config.yaml
arch: "unet"
model: "image deblurring model"
dataset: "capsule endoscopy frames (Kvasir-Capsule)"
train_examples: 42238
image_size: 40
crop_scale_min: 1
horizontal_flip: true
task: "deblurring"
loss: "l1"
norm: "groupnorm"
activation: "silu"
weight_standardization: false
widths: [64, 128, 192, 256]
blocks_per_level: 3
block: "sep"
attention: false
upsampling: "nearest_conv"
init: "trunc_normal_002"
residual_init: "zero_last"
optimizer: "soap"
beta2: 0.99
lr: 0.0017
beta1: 0.95
shampoo_beta: 0.99
eps: 1e-08
precondition_frequency: 25
max_precond_dim: 512
merge_dims: false
one_sided: false
adamw_lr_other_params: 0.0021
grad_clip: 5.0
ema_decay: 0.99
steps: 5800
batch_size: 128
epochs: 17.6
lr_schedule: "wsd"
decay_fraction: 0.2
final_lr_fraction: 0.1
warmup_steps: 290
weight_decay: 0.0
adamw_weight_decay_other_params: 0.01
Rows from block 6 of a small image deblurring model, named by matrix and row number. Rows with one number belong to one channel. Each number is 50 + 15 x the weight over its row's rms, rounded and kept within 0 to 99. All counts start at 0.
Before each channel's rows are labels from the 100 images, of 14976, where the channel reaches its highest value: "place" is the part of the image that holds the peak. Only what is clearly more common there than usual is listed. The data: capsule endoscopy frames (Kvasir-Capsule). In brackets: how many of the 100.
# convs1: first pointwise conv (model.enc.2.0.convs.1.weight, 192x192x1x1), inputs 0-95
# convs3: second pointwise conv (model.enc.2.0.convs.3.weight, 192x192x1x1, transposed), outputs 0-95

place: centre (35)
convs1.89:30 46 58 51 40 52 65 63 45 51 39 19 98 68 33 45 73 46 53 42 63 67 20 66 26 48 53 48 54 43 44 59 37 43 79 37 24 33 58 62 55 52 52 47 25 45 44 45 45 33 59 33 38 35 82 33 29 48 25 49 52 34 46 21 67 66 80 62 60 38 31 58 59 29 66 51 57 45 66 64 57 65 18 59 41 45 57 48 46 68 53 61 53 66 43 59
convs3.89:00 47 37 37 52 33 37 39 75 33 33 58 33 15 32 58 40 69 42 51 56 61 23 51 24 57 52 39 65 48 56 32 42 67 89 58 61 24 99 58 61 41 55 64 34 64 53 70 36 57 61 55 57 38 74 42 40 45 39 55 43 42 57 59 61 31 39 43 51 33 46 45 39 34 45 59 61 43 46 45 42 40 82 35 65 54 60 38 41 53 77 41 51 39 52 30

place: bottom left (39)
convs1.58:81 29 32 63 49 55 69 51 52 28 62 65 67 44 34 47 35 45 70 65 37 43 70 38 64 41 62 26 37 38 49 47 65 46 78 50 42 35 77 47 26 65 42 57 54 53 79 15 61 62 50 56 62 55 45 59 54 52 46 49 49 43 59 41 56 60 55 50 62 59 59 50 53 54 40 38 39 31 37 52 61 58 33 39 43 39 49 18 55 40 89 96 52 46 51 67
convs3.58:30 58 49 48 76 36 54 51 35 67 14 44 62 39 52 42 49 52 48 71 41 56 75 62 55 50 40 66 52 50 10 44 70 38 99 59 49 26 64 46 45 88 37 32 55 71 68 50 51 44 33 48 51 58 31 45 57 55 50 44 52 44 30 38 54 33 45 50 33 53 59 63 68 60 57 77 61 32 55 43 68 44 75 45 25 51 33 59 29 43 51 38 51 51 37 44

place: centre (41)
convs1.6:53 49 56 39 66 38 84 64 50 49 46 64 58 42 62 67 55 67 51 60 28 04 42 56 46 32 40 60 33 99 62 54 69 40 76 49 59 54 19 56 45 64 37 30 33 51 38 59 56 74 60 40 53 26 39 35 41 83 55 38 48 67 45 41 45 42 64 23 38 28 74 64 39 42 49 44 54 54 35 50 53 14 51 35 21 46 78 38 49 19 26 41 82 39 73 40
convs3.6:79 54 62 58 46 39 75 31 50 32 99 47 71 47 68 73 57 58 61 43 59 71 42 44 45 84 66 45 51 46 64 73 58 58 80 46 32 27 23 43 63 47 40 85 25 44 50 20 38 30 52 54 42 60 55 51 49 40 45 37 58 43 54 43 49 49 33 56 51 85 35 53 66 50 46 54 64 53 46 43 56 75 39 72 66 54 44 40 35 42 60 43 63 29 42 39

place: middle right (30)
convs1.22:00 60 64 57 82 58 56 53 54 35 31 36 69 39 33 54 56 67 40 22 28 45 27 47 78 42 35 41 30 74 67 38 71 54 59 28 83 32 01 48 54 43 31 38 64 45 55 47 63 46 38 44 36 53 47 51 56 48 44 61 38 70 37 38 55 35 75 59 66 00 38 57 50 30 46 36 40 41 55 38 37 54 46 58 59 40 46 38 50 47 47 40 24 47 50 63
convs3.22:57 52 48 65 62 49 16 63 66 44 47 51 51 36 51 65 44 44 27 44 48 51 48 30 73 54 58 73 32 61 64 61 52 55 44 61 63 61 68 51 53 61 61 71 76 35 51 64 51 76 50 88 56 48 60 53 64 45 57 32 61 67 67 54 42 34 39 50 50 89 41 39 47 46 44 39 57 73 70 62 31 64 68 57 65 33 47 42 47 29 43 64 44 47 33 60

place: top centre (33)
convs1.191:46 51 44 73 70 49 27 93 55 48 46 41 00 39 21 63 84 53 40 64 50 51 50 72 46 46 65 66 54 53 40 70 42 54 38 78 49 63 55 51 50 32 54 49 71 41 39 31 55 32 39 70 52 68 66 56 50 67 19 43 61 77 34 27 52 57 38 56 41 39 32 63 51 72 62 52 38 44 59 68 35 59 57 43 39 64 35 42 37 30 45 30 65 54 39 60
convs3.191:41 49 42 58 50 55 39 50 55 43 34 61 60 39 45 47 44 17 58 39 24 84 49 44 77 37 75 49 62 41 32 57 77 53 72 51 64 70 34 52 47 49 89 71 40 73 45 29 48 40 56 37 58 46 58 51 48 43 60 52 67 44 50 30 27 39 17 67 27 42 70 48 44 14 86 58 44 45 08 62 39 54 46 25 34 63 36 63 51 50 56 51 53 36 40 48

place: centre (57)
convs1.18:68 64 47 41 52 34 36 64 35 55 45 42 64 48 39 48 36 38 68 53 27 62 69 41 85 20 38 61 62 40 44 31 48 47 54 55 57 63 33 70 40 51 43 44 50 54 49 53 83 48 53 56 42 47 57 43 26 36 15 36 44 41 31 47 40 10 42 58 46 66 61 43 26 51 46 45 58 00 51 57 34 39 67 47 23 59 55 59 61 63 38 51 61 22 66 40
convs3.18:24 61 68 48 50 42 65 37 49 53 42 36 60 54 75 72 42 46 55 51 43 42 28 10 48 44 63 44 47 47 52 59 65 41 62 45 67 69 57 53 63 66 36 43 45 54 22 38 63 54 80 46 46 62 54 17 59 50 59 79 33 49 66 64 54 68 51 73 52 53 52 70 12 59 62 21 30 30 40 37 51 50 57 51 38 38 29 34 64 37 58 59 66 34 38 60

place: middle right (48); bottom right (37)
convs1.136:00 57 70 24 62 72 54 56 57 60 47 47 34 74 53 59 71 51 40 56 42 53 59 47 50 52 54 13 85 68 89 50 56 42 34 21 41 36 55 65 36 32 69 40 74 70 55 49 56 68 38 60 37 32 43 50 56 39 39 49 74 55 35 74 55 37 30 47 77 38 53 51 58 44 64 56 62 42 34 48 47 56 52 50 33 41 47 63 24 56 65 68 48 29 72 19
convs3.136:52 54 54 65 40 56 68 55 59 43 93 57 59 42 42 32 44 64 51 51 55 57 51 47 49 61 62 38 47 30 73 64 65 44 21 29 37 64 40 52 62 26 46 76 52 72 67 42 44 60 67 54 45 84 60 35 62 46 64 57 62 60 70 38 77 57 46 53 63 53 66 46 17 50 53 27 49 54 42 36 40 61 38 26 70 37 45 42 39 51 23 43 63 54 57 73

place: bottom right (53); bottom centre (34)
convs1.149:41 63 39 33 37 41 35 65 83 98 44 74 49 61 17 24 47 47 70 56 53 43 49 29 60 67 37 48 52 59 50 58 36 47 45 54 82 33 80 66 25 38 60 52 29 42 12 54 75 78 72 49 53 59 89 49 34 41 46 50 61 52 49 62 57 60 41 38 37 49 29 65 55 57 37 54 50 56 43 42 51 50 44 83 39 31 43 74 20 50 42 32 59 61 82 42
convs3.149:45 32 37 23 22 45 65 36 53 79 70 99 62 51 60 25 47 50 67 48 32 65 42 42 79 50 54 44 35 35 79 41 62 35 39 70 45 60 44 70 42 27 56 23 44 59 25 46 39 48 67 21 63 40 52 77 68 36 59 58 58 63 32 40 59 55 54 64 38 40 51 62 64 44 60 43 64 60 47 57 51 31 61 53 70 50 70 46 30 63 58 63 12 60 66 36

place: centre (50)
convs1.12:56 73 70 23 32 70 51 35 67 50 72 50 55 52 82 73 61 77 28 57 46 66 47 54 46 78 51 75 45 64 50 64 78 42 67 48 46 65 31 40 72 29 45 57 79 44 25 66 47 66 44 31 69 43 53 55 52 40 42 53 27 33 44 48 48 41 41 53 55 55 33 37 54 37 49 35 50 65 52 27 74 29 35 37 36 57 40 56 59 55 35 35 81 46 49 64
convs3.12:24 45 45 65 55 46 72 57 43 14 59 60 61 00 22 68 43 36 27 41 69 56 41 53 30 70 63 29 43 49 36 40 61 32 76 58 38 54 65 36 49 49 37 42 27 37 58 27 47 53 25 46 46 47 48 42 68 39 18 00 81 59 50 44 31 18 42 47 29 52 61 16 37 56 38 48 78 55 41 51 56 67 61 42 47 43 43 43 59 65 46 68 66 40 61 70

place: bottom right (34)
convs1.65:39 52 36 42 42 47 45 50 47 39 43 59 50 51 44 37 25 36 43 51 97 57 69 73 98 44 64 38 39 59 41 40 72 50 35 57 50 63 69 16 48 79 39 65 30 43 75 33 41 72 99 53 53 45 32 12 39 24 34 29 85 55 56 58 47 47 36 50 51 29 54 68 46 55 66 43 55 60 53 38 44 64 64 37 59 41 47 29 37 40 54 56 39 33 29 45
convs3.65:56 62 40 68 39 59 24 36 49 58 62 35 63 27 57 24 47 62 64 49 40 51 72 53 91 42 24 38 31 70 55 78 46 62 63 54 61 42 52 54 85 50 65 67 63 40 28 41 50 34 05 38 67 48 68 39 35 42 52 36 45 34 71 56 68 42 36 61 58 39 28 41 30 49 24 52 39 48 40 67 26 29 26 69 46 39 46 52 40 80 53 50 53 33 33 53

place: top centre (36)
convs1.166:68 67 38 45 52 45 31 57 34 58 25 74 43 67 27 19 51 34 26 42 51 38 60 10 38 50 52 67 90 52 28 56 55 59 81 68 34 71 70 63 83 35 47 77 45 48 49 56 44 33 38 70 47 35 30 43 46 38 26 72 63 57 52 29 55 28 56 47 39 66 52 51 54 69 59 41 30 66 46 33 38 56 61 33 70 35 29 43 55 47 47 72 62 44 62 59
convs3.166:48 57 21 79 48 49 70 48 47 41 71 61 54 60 72 53 53 54 42 37 84 72 79 56 16 47 51 58 57 57 58 49 59 59 61 41 59 65 39 48 43 75 42 62 76 18 48 46 35 44 69 29 57 61 70 84 80 50 49 61 86 62 46 61 61 77 58 52 57 47 67 62 56 74 32 31 60 45 53 45 72 54 62 48 45 48 63 49 53 67 53 53 48 50 58 48

place: middle right (36); top right (34)
convs1.61:88 40 62 47 65 19 70 43 62 63 62 43 28 54 62 28 18 49 38 54 43 21 71 28 52 67 60 36 53 53 46 38 56 58 48 75 45 62 32 62 33 75 41 45 29 29 56 38 30 53 42 57 53 24 64 48 34 62 75 67 29 47 40 37 38 41 75 37 74 32 41 51 18 45 77 44 39 60 71 46 41 39 33 55 57 51 67 89 32 62 36 61 29 35 54 30
convs3.61:79 45 73 76 83 42 77 43 52 49 30 57 56 57 66 41 55 48 49 71 67 46 29 64 39 41 47 42 47 40 55 74 52 44 03 47 81 33 16 56 57 23 36 33 44 39 80 51 30 45 68 53 61 33 65 50 32 47 46 65 53 44 47 33 42 39 47 58 67 70 53 65 37 46 36 39 23 57 63 17 52 40 53 55 42 40 51 42 55 55 26 60 44 67 62 69

place: top right (38)
convs1.119:40 63 45 68 49 52 49 59 82 62 37 53 53 54 34 55 51 48 95 38 60 42 59 65 70 77 18 59 36 99 52 62 61 33 56 51 47 31 69 56 66 48 53 34 65 42 66 35 35 24 28 55 52 57 30 35 51 28 49 66 35 44 46 75 43 19 49 21 49 38 30 73 37 72 59 55 58 57 61 74 26 28 46 31 55 43 55 35 52 41 90 26 45 69 52 47
convs3.119:61 68 35 56 33 25 70 92 57 43 43 73 44 34 48 46 79 34 62 60 62 60 70 51 76 60 40 66 40 38 79 44 55 19 40 49 26 55 45 45 83 70 39 54 40 61 28 47 68 50 59 47 54 49 19 71 09 41 48 49 59 52 58 27 60 55 44 77 48 59 41 72 57 74 40 46 69 29 64 61 39 49 58 52 46 72 49 48 35 50 52 35 49 65 42 47

place: bottom right (27)
convs1.16:41 44 59 54 50 33 41 50 44 43 45 78 67 36 49 35 36 67 55 40 28 52 58 53 57 37 78 37 62 58 27 66 45 59 51 39 40 42 44 80 49 49 41 35 25 58 65 28 42 49 47 41 33 67 50 45 77 67 66 23 50 52 61 46 42 45 52 52 42 61 47 35 55 55 71 60 47 50 33 84 42 60 46 33 51 55 60 68 56 72 58 33 36 62 46 75
convs3.16:38 54 55 34 56 46 46 74 74 43 32 46 49 51 35 64 39 38 43 29 80 33 23 46 42 25 46 46 50 36 69 57 14 46 52 17 54 54 71 52 29 43 25 34 53 27 60 41 62 35 51 43 61 41 54 63 44 50 30 36 49 50 76 59 59 47 47 38 44 34 61 47 31 66 66 42 56 57 32 22 48 60 41 80 62 77 61 73 51 34 65 52 51 43 37 74

place: middle left (36)
convs1.118:71 41 63 68 32 75 58 48 46 37 27 59 15 33 92 45 26 59 70 49 71 60 34 31 29 49 61 63 21 21 49 49 60 34 55 63 60 48 55 58 53 48 31 36 22 72 29 60 50 39 34 26 28 62 67 79 79 53 53 53 73 63 56 90 48 28 42 49 79 01 59 53 38 61 77 52 48 51 60 62 69 51 51 56 49 61 38 42 53 47 59 68 50 60 52 61
convs3.118:65 52 61 51 57 76 23 36 53 42 64 67 44 27 65 48 67 51 42 35 16 66 32 60 01 47 52 45 53 62 14 45 47 58 57 20 34 22 57 53 65 70 56 88 43 67 63 34 26 58 77 48 41 32 51 62 40 43 39 59 57 52 69 46 41 62 38 44 75 53 56 76 38 46 73 22 45 49 40 22 53 25 65 44 40 43 66 37 67 72 42 59 83 47 46 69

place: bottom left (25)
convs1.54:75 47 36 57 58 66 41 82 42 41 64 36 77 50 72 55 48 80 52 52 70 68 54 09 49 48 50 40 66 87 69 69 72 49 80 24 54 87 17 56 44 62 64 49 42 65 45 67 52 16 91 55 51 55 51 43 51 63 42 71 54 47 62 57 66 40 41 45 90 89 55 46 35 35 31 43 56 61 47 61 63 60 49 58 63 64 66 50 32 44 48 57 36 42 51 32
convs3.54:79 58 48 69 57 62 30 41 44 47 83 40 46 14 35 35 71 41 43 64 74 44 63 86 58 50 46 57 34 33 47 58 48 24 48 41 24 76 59 61 37 42 53 54 47 52 70 66 55 31 65 53 38 54 48 59 33 32 46 72 55 74 48 56 47 40 73 54 37 42 45 70 48 46 20 38 61 57 65 74 74 63 46 61 38 45 72 69 39 50 67 43 64 63 38 60

place: middle right (43)
convs1.47:44 58 46 42 47 56 49 56 40 57 25 70 49 52 58 12 09 14 15 31 65 36 51 61 54 48 26 78 58 63 22 41 34 55 67 41 62 57 62 30 40 48 63 36 35 60 53 30 39 64 40 45 55 46 58 47 56 33 37 44 47 33 67 57 69 56 47 51 66 28 42 33 52 52 64 65 27 35 60 51 58 32 85 69 61 49 42 53 69 42 58 07 46 40 58 72
convs3.47:61 44 49 57 62 46 56 60 39 43 69 60 36 54 58 32 68 38 55 47 66 30 33 37 60 69 64 19 22 50 56 57 61 30 38 40 81 45 11 65 51 44 49 63 36 54 44 43 49 66 92 50 39 44 60 41 30 41 28 36 52 53 72 66 65 55 16 58 68 49 64 77 53 52 53 38 50 48 59 54 52 33 26 55 57 53 42 39 60 58 53 53 67 69 57 57

place: middle left (42)
convs1.103:32 58 60 21 52 43 52 44 38 75 44 81 41 70 52 46 38 42 51 48 51 63 41 47 38 55 49 53 45 17 39 59 73 71 75 26 62 55 30 54 21 74 45 40 56 61 48 24 37 44 36 53 43 49 41 35 76 44 53 60 29 44 48 27 38 21 26 39 52 49 53 55 46 46 33 31 64 38 46 71 39 58 57 51 78 44 59 26 79 53 46 22 54 50 55 60
convs3.103:73 79 47 44 77 44 58 98 59 36 26 09 51 48 63 73 41 56 45 46 08 32 90 45 76 48 54 56 30 45 48 56 72 63 52 48 68 36 36 59 44 56 29 48 40 59 62 58 52 44 24 43 62 47 48 65 43 48 63 48 26 47 32 60 60 62 69 50 50 59 37 58 46 32 55 61 65 51 62 46 52 50 47 50 12 67 55 63 46 38 42 54 59 12 45 51

place: top right (28)
convs1.104:19 59 46 21 43 54 27 37 55 42 56 63 39 66 33 37 70 71 87 63 42 62 31 37 52 54 46 37 66 56 50 43 52 52 51 32 79 57 42 43 84 60 38 64 49 91 69 77 61 64 23 58 37 70 61 57 25 15 40 56 56 72 59 75 39 39 46 78 66 52 44 51 41 32 82 48 57 41 40 54 46 50 44 52 64 31 24 65 53 45 41 33 58 48 43 38
convs3.104:64 32 62 76 31 34 48 54 42 35 87 62 50 37 64 43 56 81 62 77 83 63 50 48 67 57 47 48 57 60 48 54 64 43 02 53 61 62 00 44 49 46 38 50 40 61 52 44 52 34 69 59 63 47 64 53 60 47 43 38 55 56 70 51 65 44 23 71 53 22 63 63 47 69 60 44 57 45 52 53 62 66 40 22 63 37 40 62 57 62 49 54 37 45 55 47

place: centre (62)
convs1.19:53 51 48 37 93 50 42 68 40 78 17 67 47 65 39 27 50 58 83 65 45 64 79 59 05 54 48 62 50 54 69 72 44 76 46 59 29 51 67 44 38 59 54 41 65 43 61 47 75 56 52 17 58 31 35 44 63 51 51 42 65 42 51 56 32 43 44 50 48 41 57 38 23 68 44 51 43 30 56 29 58 58 43 69 44 39 50 36 46 21 54 72 25 39 57 51
convs3.19:87 13 44 64 34 35 35 60 30 67 42 44 48 41 07 40 54 58 46 32 48 56 24 56 58 36 24 43 66 55 54 22 43 28 27 68 22 42 43 58 71 42 41 18 71 48 61 74 52 61 39 43 55 43 45 74 42 49 55 78 55 61 45 64 44 41 46 29 45 49 56 39 50 25 50 57 52 31 42 49 47 67 54 54 58 61 44 13 45 60 37 41 42 21 47 34

place: top right (25)
convs1.178:65 43 33 38 45 91 58 55 50 45 51 57 47 41 58 53 49 34 46 59 56 37 52 51 42 36 54 44 41 65 56 61 69 54 64 56 29 48 42 43 62 40 34 32 53 74 61 64 53 51 46 47 49 46 41 66 81 43 43 66 51 41 42 49 49 34 48 46 42 46 87 58 38 62 61 59 47 74 56 76 55 50 56 68 56 52 43 34 29 65 50 11 62 73 56 52
convs3.178:48 50 60 67 48 10 39 59 29 53 52 53 42 59 50 60 53 46 69 70 46 58 67 47 66 54 55 55 43 49 37 33 57 25 53 52 60 60 45 32 53 55 38 00 77 45 07 42 62 58 46 22 55 26 55 43 81 60 53 48 55 39 56 36 47 27 39 36 18 62 25 54 67 37 38 62 68 52 47 68 40 64 70 60 79 52 55 48 54 49 81 78 53 62 54 51

place: middle left (56)
convs1.117:59 56 52 35 45 27 41 21 89 41 50 52 99 49 52 30 69 46 59 68 55 59 44 76 46 37 58 50 50 48 34 44 39 28 35 31 49 58 69 28 55 59 54 62 41 63 37 81 27 32 58 46 75 52 34 55 63 61 63 51 46 48 49 43 50 40 62 44 52 24 58 36 43 71 38 51 40 48 55 49 31 29 61 51 67 61 43 62 43 55 40 41 58 82 43 17
convs3.117:54 58 26 58 34 35 56 56 50 62 75 73 58 40 54 58 54 66 56 42 44 18 59 43 27 32 58 56 47 38 72 58 49 38 46 53 33 38 26 62 69 73 43 67 17 48 60 29 28 63 51 54 46 32 38 82 53 47 46 37 19 62 48 55 79 54 31 51 76 47 19 55 32 46 73 71 52 45 29 49 36 00 49 35 66 51 44 38 47 68 34 57 67 44 58 44

place: middle left (41); bottom left (26)
convs1.27:51 50 54 36 41 36 30 44 58 52 57 80 48 57 42 44 55 46 47 46 23 51 50 87 27 58 25 46 69 55 45 33 63 52 69 51 51 42 39 65 37 43 57 00 41 69 44 52 73 13 56 52 81 45 34 29 57 44 41 31 39 67 56 47 41 65 60 56 82 75 34 33 68 73 32 41 36 48 43 43 51 72 42 37 40 34 53 55 27 41 39 74 48 56 50 51
convs3.27:51 51 44 61 48 30 45 56 56 56 22 41 49 51 53 32 32 63 34 53 58 46 99 61 24 64 57 50 50 49 45 46 51 52 34 62 32 59 65 51 71 65 64 23 61 29 59 44 30 48 62 24 44 59 44 32 42 41 43 44 39 59 38 56 56 70 38 45 41 56 14 01 44 62 45 33 42 70 45 78 40 90 51 54 47 52 17 39 67 63 81 78 42 26 71 44

place: top right (29)
convs1.70:50 52 53 45 45 39 59 51 52 51 61 55 55 54 47 49 27 77 66 44 31 59 68 71 64 26 53 46 36 63 58 56 67 38 70 40 23 30 19 65 54 51 53 63 56 46 46 47 65 28 58 39 40 41 61 36 73 35 63 36 53 59 51 87 36 54 36 28 32 41 58 91 46 37 77 52 62 41 46 53 31 67 26 39 26 70 29 32 71 60 67 42 56 47 34 41
convs3.70:48 49 48 30 43 72 57 81 32 57 19 61 73 38 40 60 07 60 42 48 70 47 29 33 47 46 40 67 44 45 46 31 54 81 85 67 27 57 33 73 28 52 40 51 80 59 32 52 25 50 78 48 55 42 44 48 55 67 43 37 56 65 56 72 65 58 78 67 55 58 56 81 67 77 86 51 83 52 62 59 64 68 44 51 35 43 55 57 46 70 74 46 42 67 63 18

place: top right (43)
convs1.155:25 40 61 62 48 56 34 47 46 69 29 50 60 54 53 57 83 99 61 59 27 50 33 72 69 54 69 29 55 66 63 52 33 45 63 59 62 56 42 35 54 49 44 36 50 41 47 22 56 75 81 84 48 33 36 50 27 40 38 63 43 55 24 72 36 45 74 52 45 59 39 26 41 35 48 58 58 65 41 60 26 69 56 54 15 79 31 52 34 45 31 22 43 47 52 41
convs3.155:20 75 44 73 25 52 49 58 45 51 34 50 53 54 52 59 63 66 57 69 12 91 44 51 33 49 36 27 61 53 45 42 56 48 35 44 43 54 48 20 59 52 52 45 63 32 47 49 44 50 45 44 63 41 36 54 51 55 56 26 77 70 62 60 59 44 31 48 26 27 57 42 38 64 57 43 53 42 52 36 38 71 46 58 67 65 61 34 66 43 29 55 44 38 48 55

place: middle left (42); top left (29)
convs1.115:21 30 48 40 47 58 24 52 44 50 39 75 53 36 63 71 51 59 36 31 49 45 48 38 34 72 35 62 47 68 46 42 09 56 29 35 62 29 40 61 39 32 49 62 40 51 49 77 43 45 49 66 39 43 71 47 37 50 54 52 39 71 43 67 62 53 74 29 80 42 65 54 69 41 65 79 65 48 39 71 31 20 57 76 52 50 55 62 82 25 33 33 56 54 65 80
convs3.115:55 67 40 48 41 60 38 74 64 46 56 60 37 59 60 32 63 35 53 48 29 65 54 48 49 40 45 47 45 54 62 59 66 39 72 74 54 22 40 32 38 55 39 46 23 40 38 25 35 40 60 51 44 33 61 79 68 71 46 56 68 57 63 49 68 70 24 60 66 54 46 61 47 22 60 67 62 58 16 39 61 54 75 47 27 58 62 59 42 50 46 71 60 61 56 48

place: middle right (31)
convs1.60:63 60 34 49 47 55 54 62 31 45 51 57 75 67 50 37 53 54 70 33 54 84 46 35 99 33 43 36 64 19 62 46 56 51 38 53 53 52 36 44 60 28 49 51 56 61 42 43 47 57 49 72 52 66 19 54 73 17 56 53 41 41 43 57 39 30 36 43 57 54 31 75 56 60 23 63 52 45 27 49 42 16 83 38 44 51 55 50 68 52 72 69 51 59 43 46
convs3.60:62 50 38 38 45 44 71 38 39 58 42 37 58 48 37 37 59 57 65 57 79 33 71 41 99 59 64 30 19 53 66 57 41 48 57 28 39 47 72 56 59 44 62 58 67 55 41 52 68 39 56 56 61 39 41 56 23 41 43 58 62 55 46 63 33 62 60 57 44 68 36 34 47 46 62 32 67 18 49 61 65 50 19 41 73 59 65 49 65 66 59 12 43 34 65 22

place: middle left (43)
convs1.25:49 69 63 00 53 41 39 29 38 60 38 45 54 38 26 34 69 50 31 67 41 58 48 60 69 50 51 24 42 62 46 67 57 44 54 63 36 49 33 46 65 11 60 66 21 23 41 47 68 58 48 57 40 47 85 53 73 42 57 32 62 43 51 30 37 48 32 54 28 33 36 36 34 32 67 33 48 49 56 70 44 43 70 57 45 46 35 49 46 57 46 49 64 46 53 19
convs3.25:30 43 29 99 35 33 38 41 28 70 54 45 50 61 53 60 31 19 37 48 41 49 32 25 62 54 45 53 51 42 75 52 39 49 44 43 58 59 65 50 27 61 66 87 43 87 13 46 32 70 14 61 39 73 56 69 51 54 60 58 91 39 29 40 62 49 57 27 49 46 62 41 53 53 59 18 48 57 54 50 55 59 33 54 40 23 32 29 42 45 48 51 52 58 40 51

place: bottom left (32)
convs1.79:55 26 27 39 86 39 57 34 35 45 57 50 33 54 35 42 35 55 38 00 35 70 53 55 39 37 46 28 71 53 56 63 47 53 58 62 45 44 58 65 59 67 19 49 76 51 50 45 44 59 37 54 76 45 72 42 63 54 63 46 61 56 57 46 23 54 51 35 51 60 40 66 80 43 48 55 50 79 42 97 93 63 51 73 51 60 61 67 38 25 63 44 45 53 66 40
convs3.79:43 33 17 52 34 47 37 62 70 64 58 28 79 47 43 29 49 29 74 56 41 46 49 62 74 44 73 51 40 49 52 59 60 63 54 45 62 58 75 29 52 59 43 23 51 63 62 13 23 36 56 43 43 49 24 48 56 40 26 53 24 45 22 68 83 70 42 51 49 43 58 38 51 35 53 55 51 36 38 46 29 35 81 55 61 45 87 53 63 70 60 57 24 56 72 58

place: top centre (33)
convs1.2:53 38 57 23 62 55 56 48 58 62 45 81 36 38 55 79 69 58 26 40 19 51 33 58 71 43 51 41 47 18 29 63 52 40 32 27 28 58 33 43 49 35 49 62 42 44 46 56 41 40 27 58 39 50 47 39 61 50 83 57 43 53 67 31 39 65 35 51 22 57 54 15 36 44 35 31 60 43 57 28 38 50 30 61 36 47 26 43 45 27 49 35 34 53 83 52
convs3.2:22 54 51 08 32 54 63 31 71 33 26 87 46 67 53 30 40 55 55 51 48 69 31 33 51 51 34 56 49 40 62 50 32 30 31 61 47 38 42 63 52 48 47 45 62 63 54 77 51 77 75 72 48 41 39 49 82 29 50 31 23 58 47 50 69 63 75 48 71 95 45 47 51 69 13 54 38 45 42 57 47 35 58 72 59 53 54 63 74 51 61 54 45 54 59 45

place: top centre (45)
convs1.128:48 60 48 31 61 53 61 77 56 56 53 59 45 46 28 56 41 42 37 64 63 60 41 54 55 47 59 47 80 45 30 64 79 47 46 38 32 49 50 39 50 60 52 20 36 50 65 36 14 04 44 84 59 45 35 38 52 37 47 53 58 37 51 85 62 25 16 22 74 78 32 04 41 74 52 66 43 43 47 40 33 49 42 47 49 54 61 41 51 66 37 65 48 43 41 58
convs3.128:59 70 52 93 71 42 58 28 67 40 77 41 54 49 29 39 41 74 44 54 82 44 39 48 51 35 67 47 51 45 40 56 47 45 34 76 27 72 65 73 43 59 45 22 53 63 47 57 71 28 69 46 50 44 47 16 51 58 55 61 76 51 59 74 44 62 85 46 59 18 84 42 33 56 42 64 46 34 50 54 60 66 54 42 48 64 53 70 55 34 62 49 65 49 53 47

place: middle left (31)
convs1.137:57 56 64 03 51 43 47 45 37 57 44 76 21 39 48 31 72 66 51 51 99 55 54 03 56 61 52 42 63 29 21 34 32 36 54 22 54 57 50 44 50 34 56 27 36 44 39 57 34 83 79 60 42 72 63 56 73 54 47 33 86 53 27 46 39 53 76 41 45 52 65 67 73 44 49 70 41 62 36 68 52 56 41 49 36 44 51 72 32 47 67 53 48 45 75 22
convs3.137:47 60 48 59 55 52 55 51 57 45 46 44 57 63 49 21 75 85 64 66 36 57 45 18 59 50 53 37 45 48 51 28 59 62 15 51 53 65 34 50 54 10 49 38 58 72 52 58 49 26 34 41 73 46 88 56 72 38 49 58 54 60 53 66 62 42 34 75 66 43 74 40 46 26 46 94 65 60 35 66 23 25 67 44 71 63 40 64 50 53 49 62 37 30 33 51